A small class-conditioned image flow-matching model, trained from scratch.
Model: 64-pixel images, activation gelu, num experts 8, patch size [8, 8], layers 12.
Rows from block 5 of a small class-conditioned image flow-matching model, named by matrix and row number. Rows with one number within an expert belong to one neuron, the router's apart. Each number is 128 + 32 x the weight over its row's rms, rounded and kept within 0 to 255. All counts start at 0. Numbers have three digits each.
Before each expert's rows are labels from the 100 images, of 14848 (inputs lightly noised), where the router gives the expert most weight on average: "responds to" is what is common among them; "patch colour" is the nearest of a few named colours to the mean colour under the peak. Only what is clearly more common there than usual is listed. The data: microscope photos of single blood and bone marrow cells. In brackets: how many of the 100.
# router: router (model.blocks.5.mlp.router.weight, 8x256, trained with AdamW), inputs 208-255
# up: expert up (model.blocks.5.mlp.up, 8x256x256), inputs 208-255
# down: expert down (model.blocks.5.mlp.down, 8x256x256, transposed), outputs 208-255

# expert 2
responds to: smear: peripheral blood (89); cell type: platelet (37)
patch colour: pink (84)
router.2:073119102123154170077178098131149132172121152117113133146095103070197158120097103190108136182098096153134125126151111136069105155129126127151142
up.0:108034102062132159138120132120102095135119162075152117110119099155126128103108130091160098102128116150099134159154156158154139128150107151116061
down.0:182142135217058114161109155125151145118102143130088099125127170076122133143133107181148127141157132115100113083153136119119150106126209119146125
up.1:146142188151080113075110154086111151107159106102157145143134093164093093175137166169147131172134145069159129080114067112134106099154166128161110
down.1:134178125062145130172108129105123064137128176167068097160133096153069107129125090166126120067111088118082158125105137094180130144116054172081222
up.2:158104091131120150235143109157158131089092134113166122183101172201134166128096151088156122120165141129101138094149114125101095156113097135121097
down.2:109092147156111149118123167152111175161170154155156121135149110126142090080165091142114166101169159155107077106073091164128147153116158110073110
up.3:147129143103129161186164105139083150167077168145150142159095148155095149131160163091157177143136165135151159146170159101096142172111218148153104
down.3:105193155171105160100114140115176139164152118149142131185196144143210071127183130163165069121168106079115129116170137065120123133132072139158119

# expert 0
responds to: smear: peripheral blood (100); cell type: platelet (71)
patch colour: pink (100)
router.0:117073154115224098112122141128166123128093165084174157160096112195159128120102149164122078144098116137105114143145134102145154145140120186109053
up.0:178098092114160139121154164103149103130121180056122098145177107080170126167076160094102174108118138140150164124144126117157126170136119204163138
down.0:096112150171040109155108118122156142109117125126127108111128103132089162097203104164140128140119121165129068144081131170110164132074135083146148
up.1:099170069162135125110109174159104093104185128112032208171101094127159100095074169159092092111095163079148101096121175143149138131090153128165112
down.1:118090117093140144126100144081131129183094180165207118106163161119108146195130127137122152122108155156125104145128069090142149088160111184124110
up.2:174134071086102161113159122120089171113093073099109112107139097158166154121203150171067146085149182123158135113173156104151121165127139110134115
down.2:128088126188151166124158140108156097142183168109120161111057150123091106126156147106148139101112107155117164106075118112111127136106096125129124
up.3:091187159132113165144179117148118140119116069095129123142123146136093170109124073139151144154124177162182184152147088174115132125118077085151151
down.3:092151111088092158093086094117146165160144146151128086142106111165171114090122149076167065152174143175078129187153132181122164114097185205138117

# expert 5
responds to: cell type: blast (31)
patch colour: blue (70)
router.5:154111144132111140206165094118090069102173149118121070083155165169169158063150136082170107162214175126097192114121118145147127096118170130161164
up.0:186159065138090184162102124167148157110096128057156117101126064083087108137194094137153128140164167090164141135136178180135149140101141122187124
down.0:084112137098155135131201117095128149083185140142183127131178134108174123087139151156123135152104066115126124146136107099086110180105125139091059
up.1:157117167096111121106096111162167100128093110097117129162115123150148080105136199152126160117090157095096154126163110160163167106131146149138162
down.1:155095147155143126097174176162154144181156132156157091042112116137136185089098084112152084132124103161120110119157213099192119165120101079193150
up.2:152099059125118155092139121120157134125097101126170046092169083097095123134158112117152156146164123095165150112111088141160117136093139138058083
down.2:077099134103141163086104166155130174125103133150134133126207127094112095146114109061110123093150063163116111131151147168142093121104100125094198
up.3:164092104147128178069118151158192101123110106091108169118118159175134135140168130183106176109162120139121157130115125164136180141115101095150129
down.3:147106072128111100117107140153163157104152133086196103157143110105077134148147151115117096092159137096088127178092165094132129074092187112052099

# expert 1
responds to: cell type: artefact (25)
patch colour: white (79)
router.1:132121081135105086099168165092157148105105156074094161187150117083040151180142142128109178083096105154125120171104155148135109133135094066100131
up.0:162093117156133152118096121139075085150140149143147139087115134107093176139136095163134193116078140082116130084080110146115061101112165123094126
down.0:171160107097128112106158138125108169130149115178072094119072090133167168146123088124167109100136114100103113158108100132109189086166110107162162
up.1:141102068124115138175098091068110109146115049120127141069118124175131106130160122178092111066151088127086146086177110106100132126103139201144117
down.1:082111119149133111081108188146120101137152126096133166144173072164107126159114120087158113167090085105163121081120114051144174168042165128098087
up.2:126121101145223105179143132147138177147201111187105177129145118077175086159089119135120141097135106114194144176132082137122122154154142154120143
down.2:101147143069130115135199161091132155128157163103060149138105140142080083079150098169068101129160180144167136164128104164116071148161136150105069
up.3:122160134121158170098137150087133193167145159116194134098123097050133074153132148151125195182137152158168090095118131166123103077167145149099110
down.3:177141142147089103091100126100117037106092122102057068172161145200166122096121105097129062114149082109098150125101128170097105084112154097120162

# expert 3
responds to: cell type: lymphocyte (63)
patch colour: white (58)
router.3:124145133093106098111125108168102134120120108113124137157100116134071081167125090128124136105117125129162121166106116105123097189128124120147139
up.0:133137103172115117160161149123145113155127129155125225106127131107158145100119149132121132132080126075123166127178121137100128116109145054120080
down.0:126073164119139131101178166067091197091153185075148154090153136164126083086188126112111144159105149198150163204138210167131159139122152124158141
up.1:090120102174135142115118150073120114094144111174073138120120162130139140106156061125117141113132077119073098209142150198088156087102054124112169
down.1:213105112106097103086090105168156219174047091078120054132103132095080130213144113107107056127143079089122148102167122151159094199182162093143122
up.2:164137154121161133148102163159150134156059167107173123142134098101133066150088131154096146144056102100096103085114136113123143132164179085114159
down.2:153136139151111101105198129140114103142104104165114164157136090170087102149128155146139185145112143072089159138162157172101113081138185080153106
up.3:126136111199172104125112169133072203164100092161135139082108119190121109157108109176136141098128127145166107160085119099078114135149093161105128
down.3:162125136076084111082175120108187126117167063104148149133163106139196110074193172104143110161135141144100132090153156130208096095091094077172174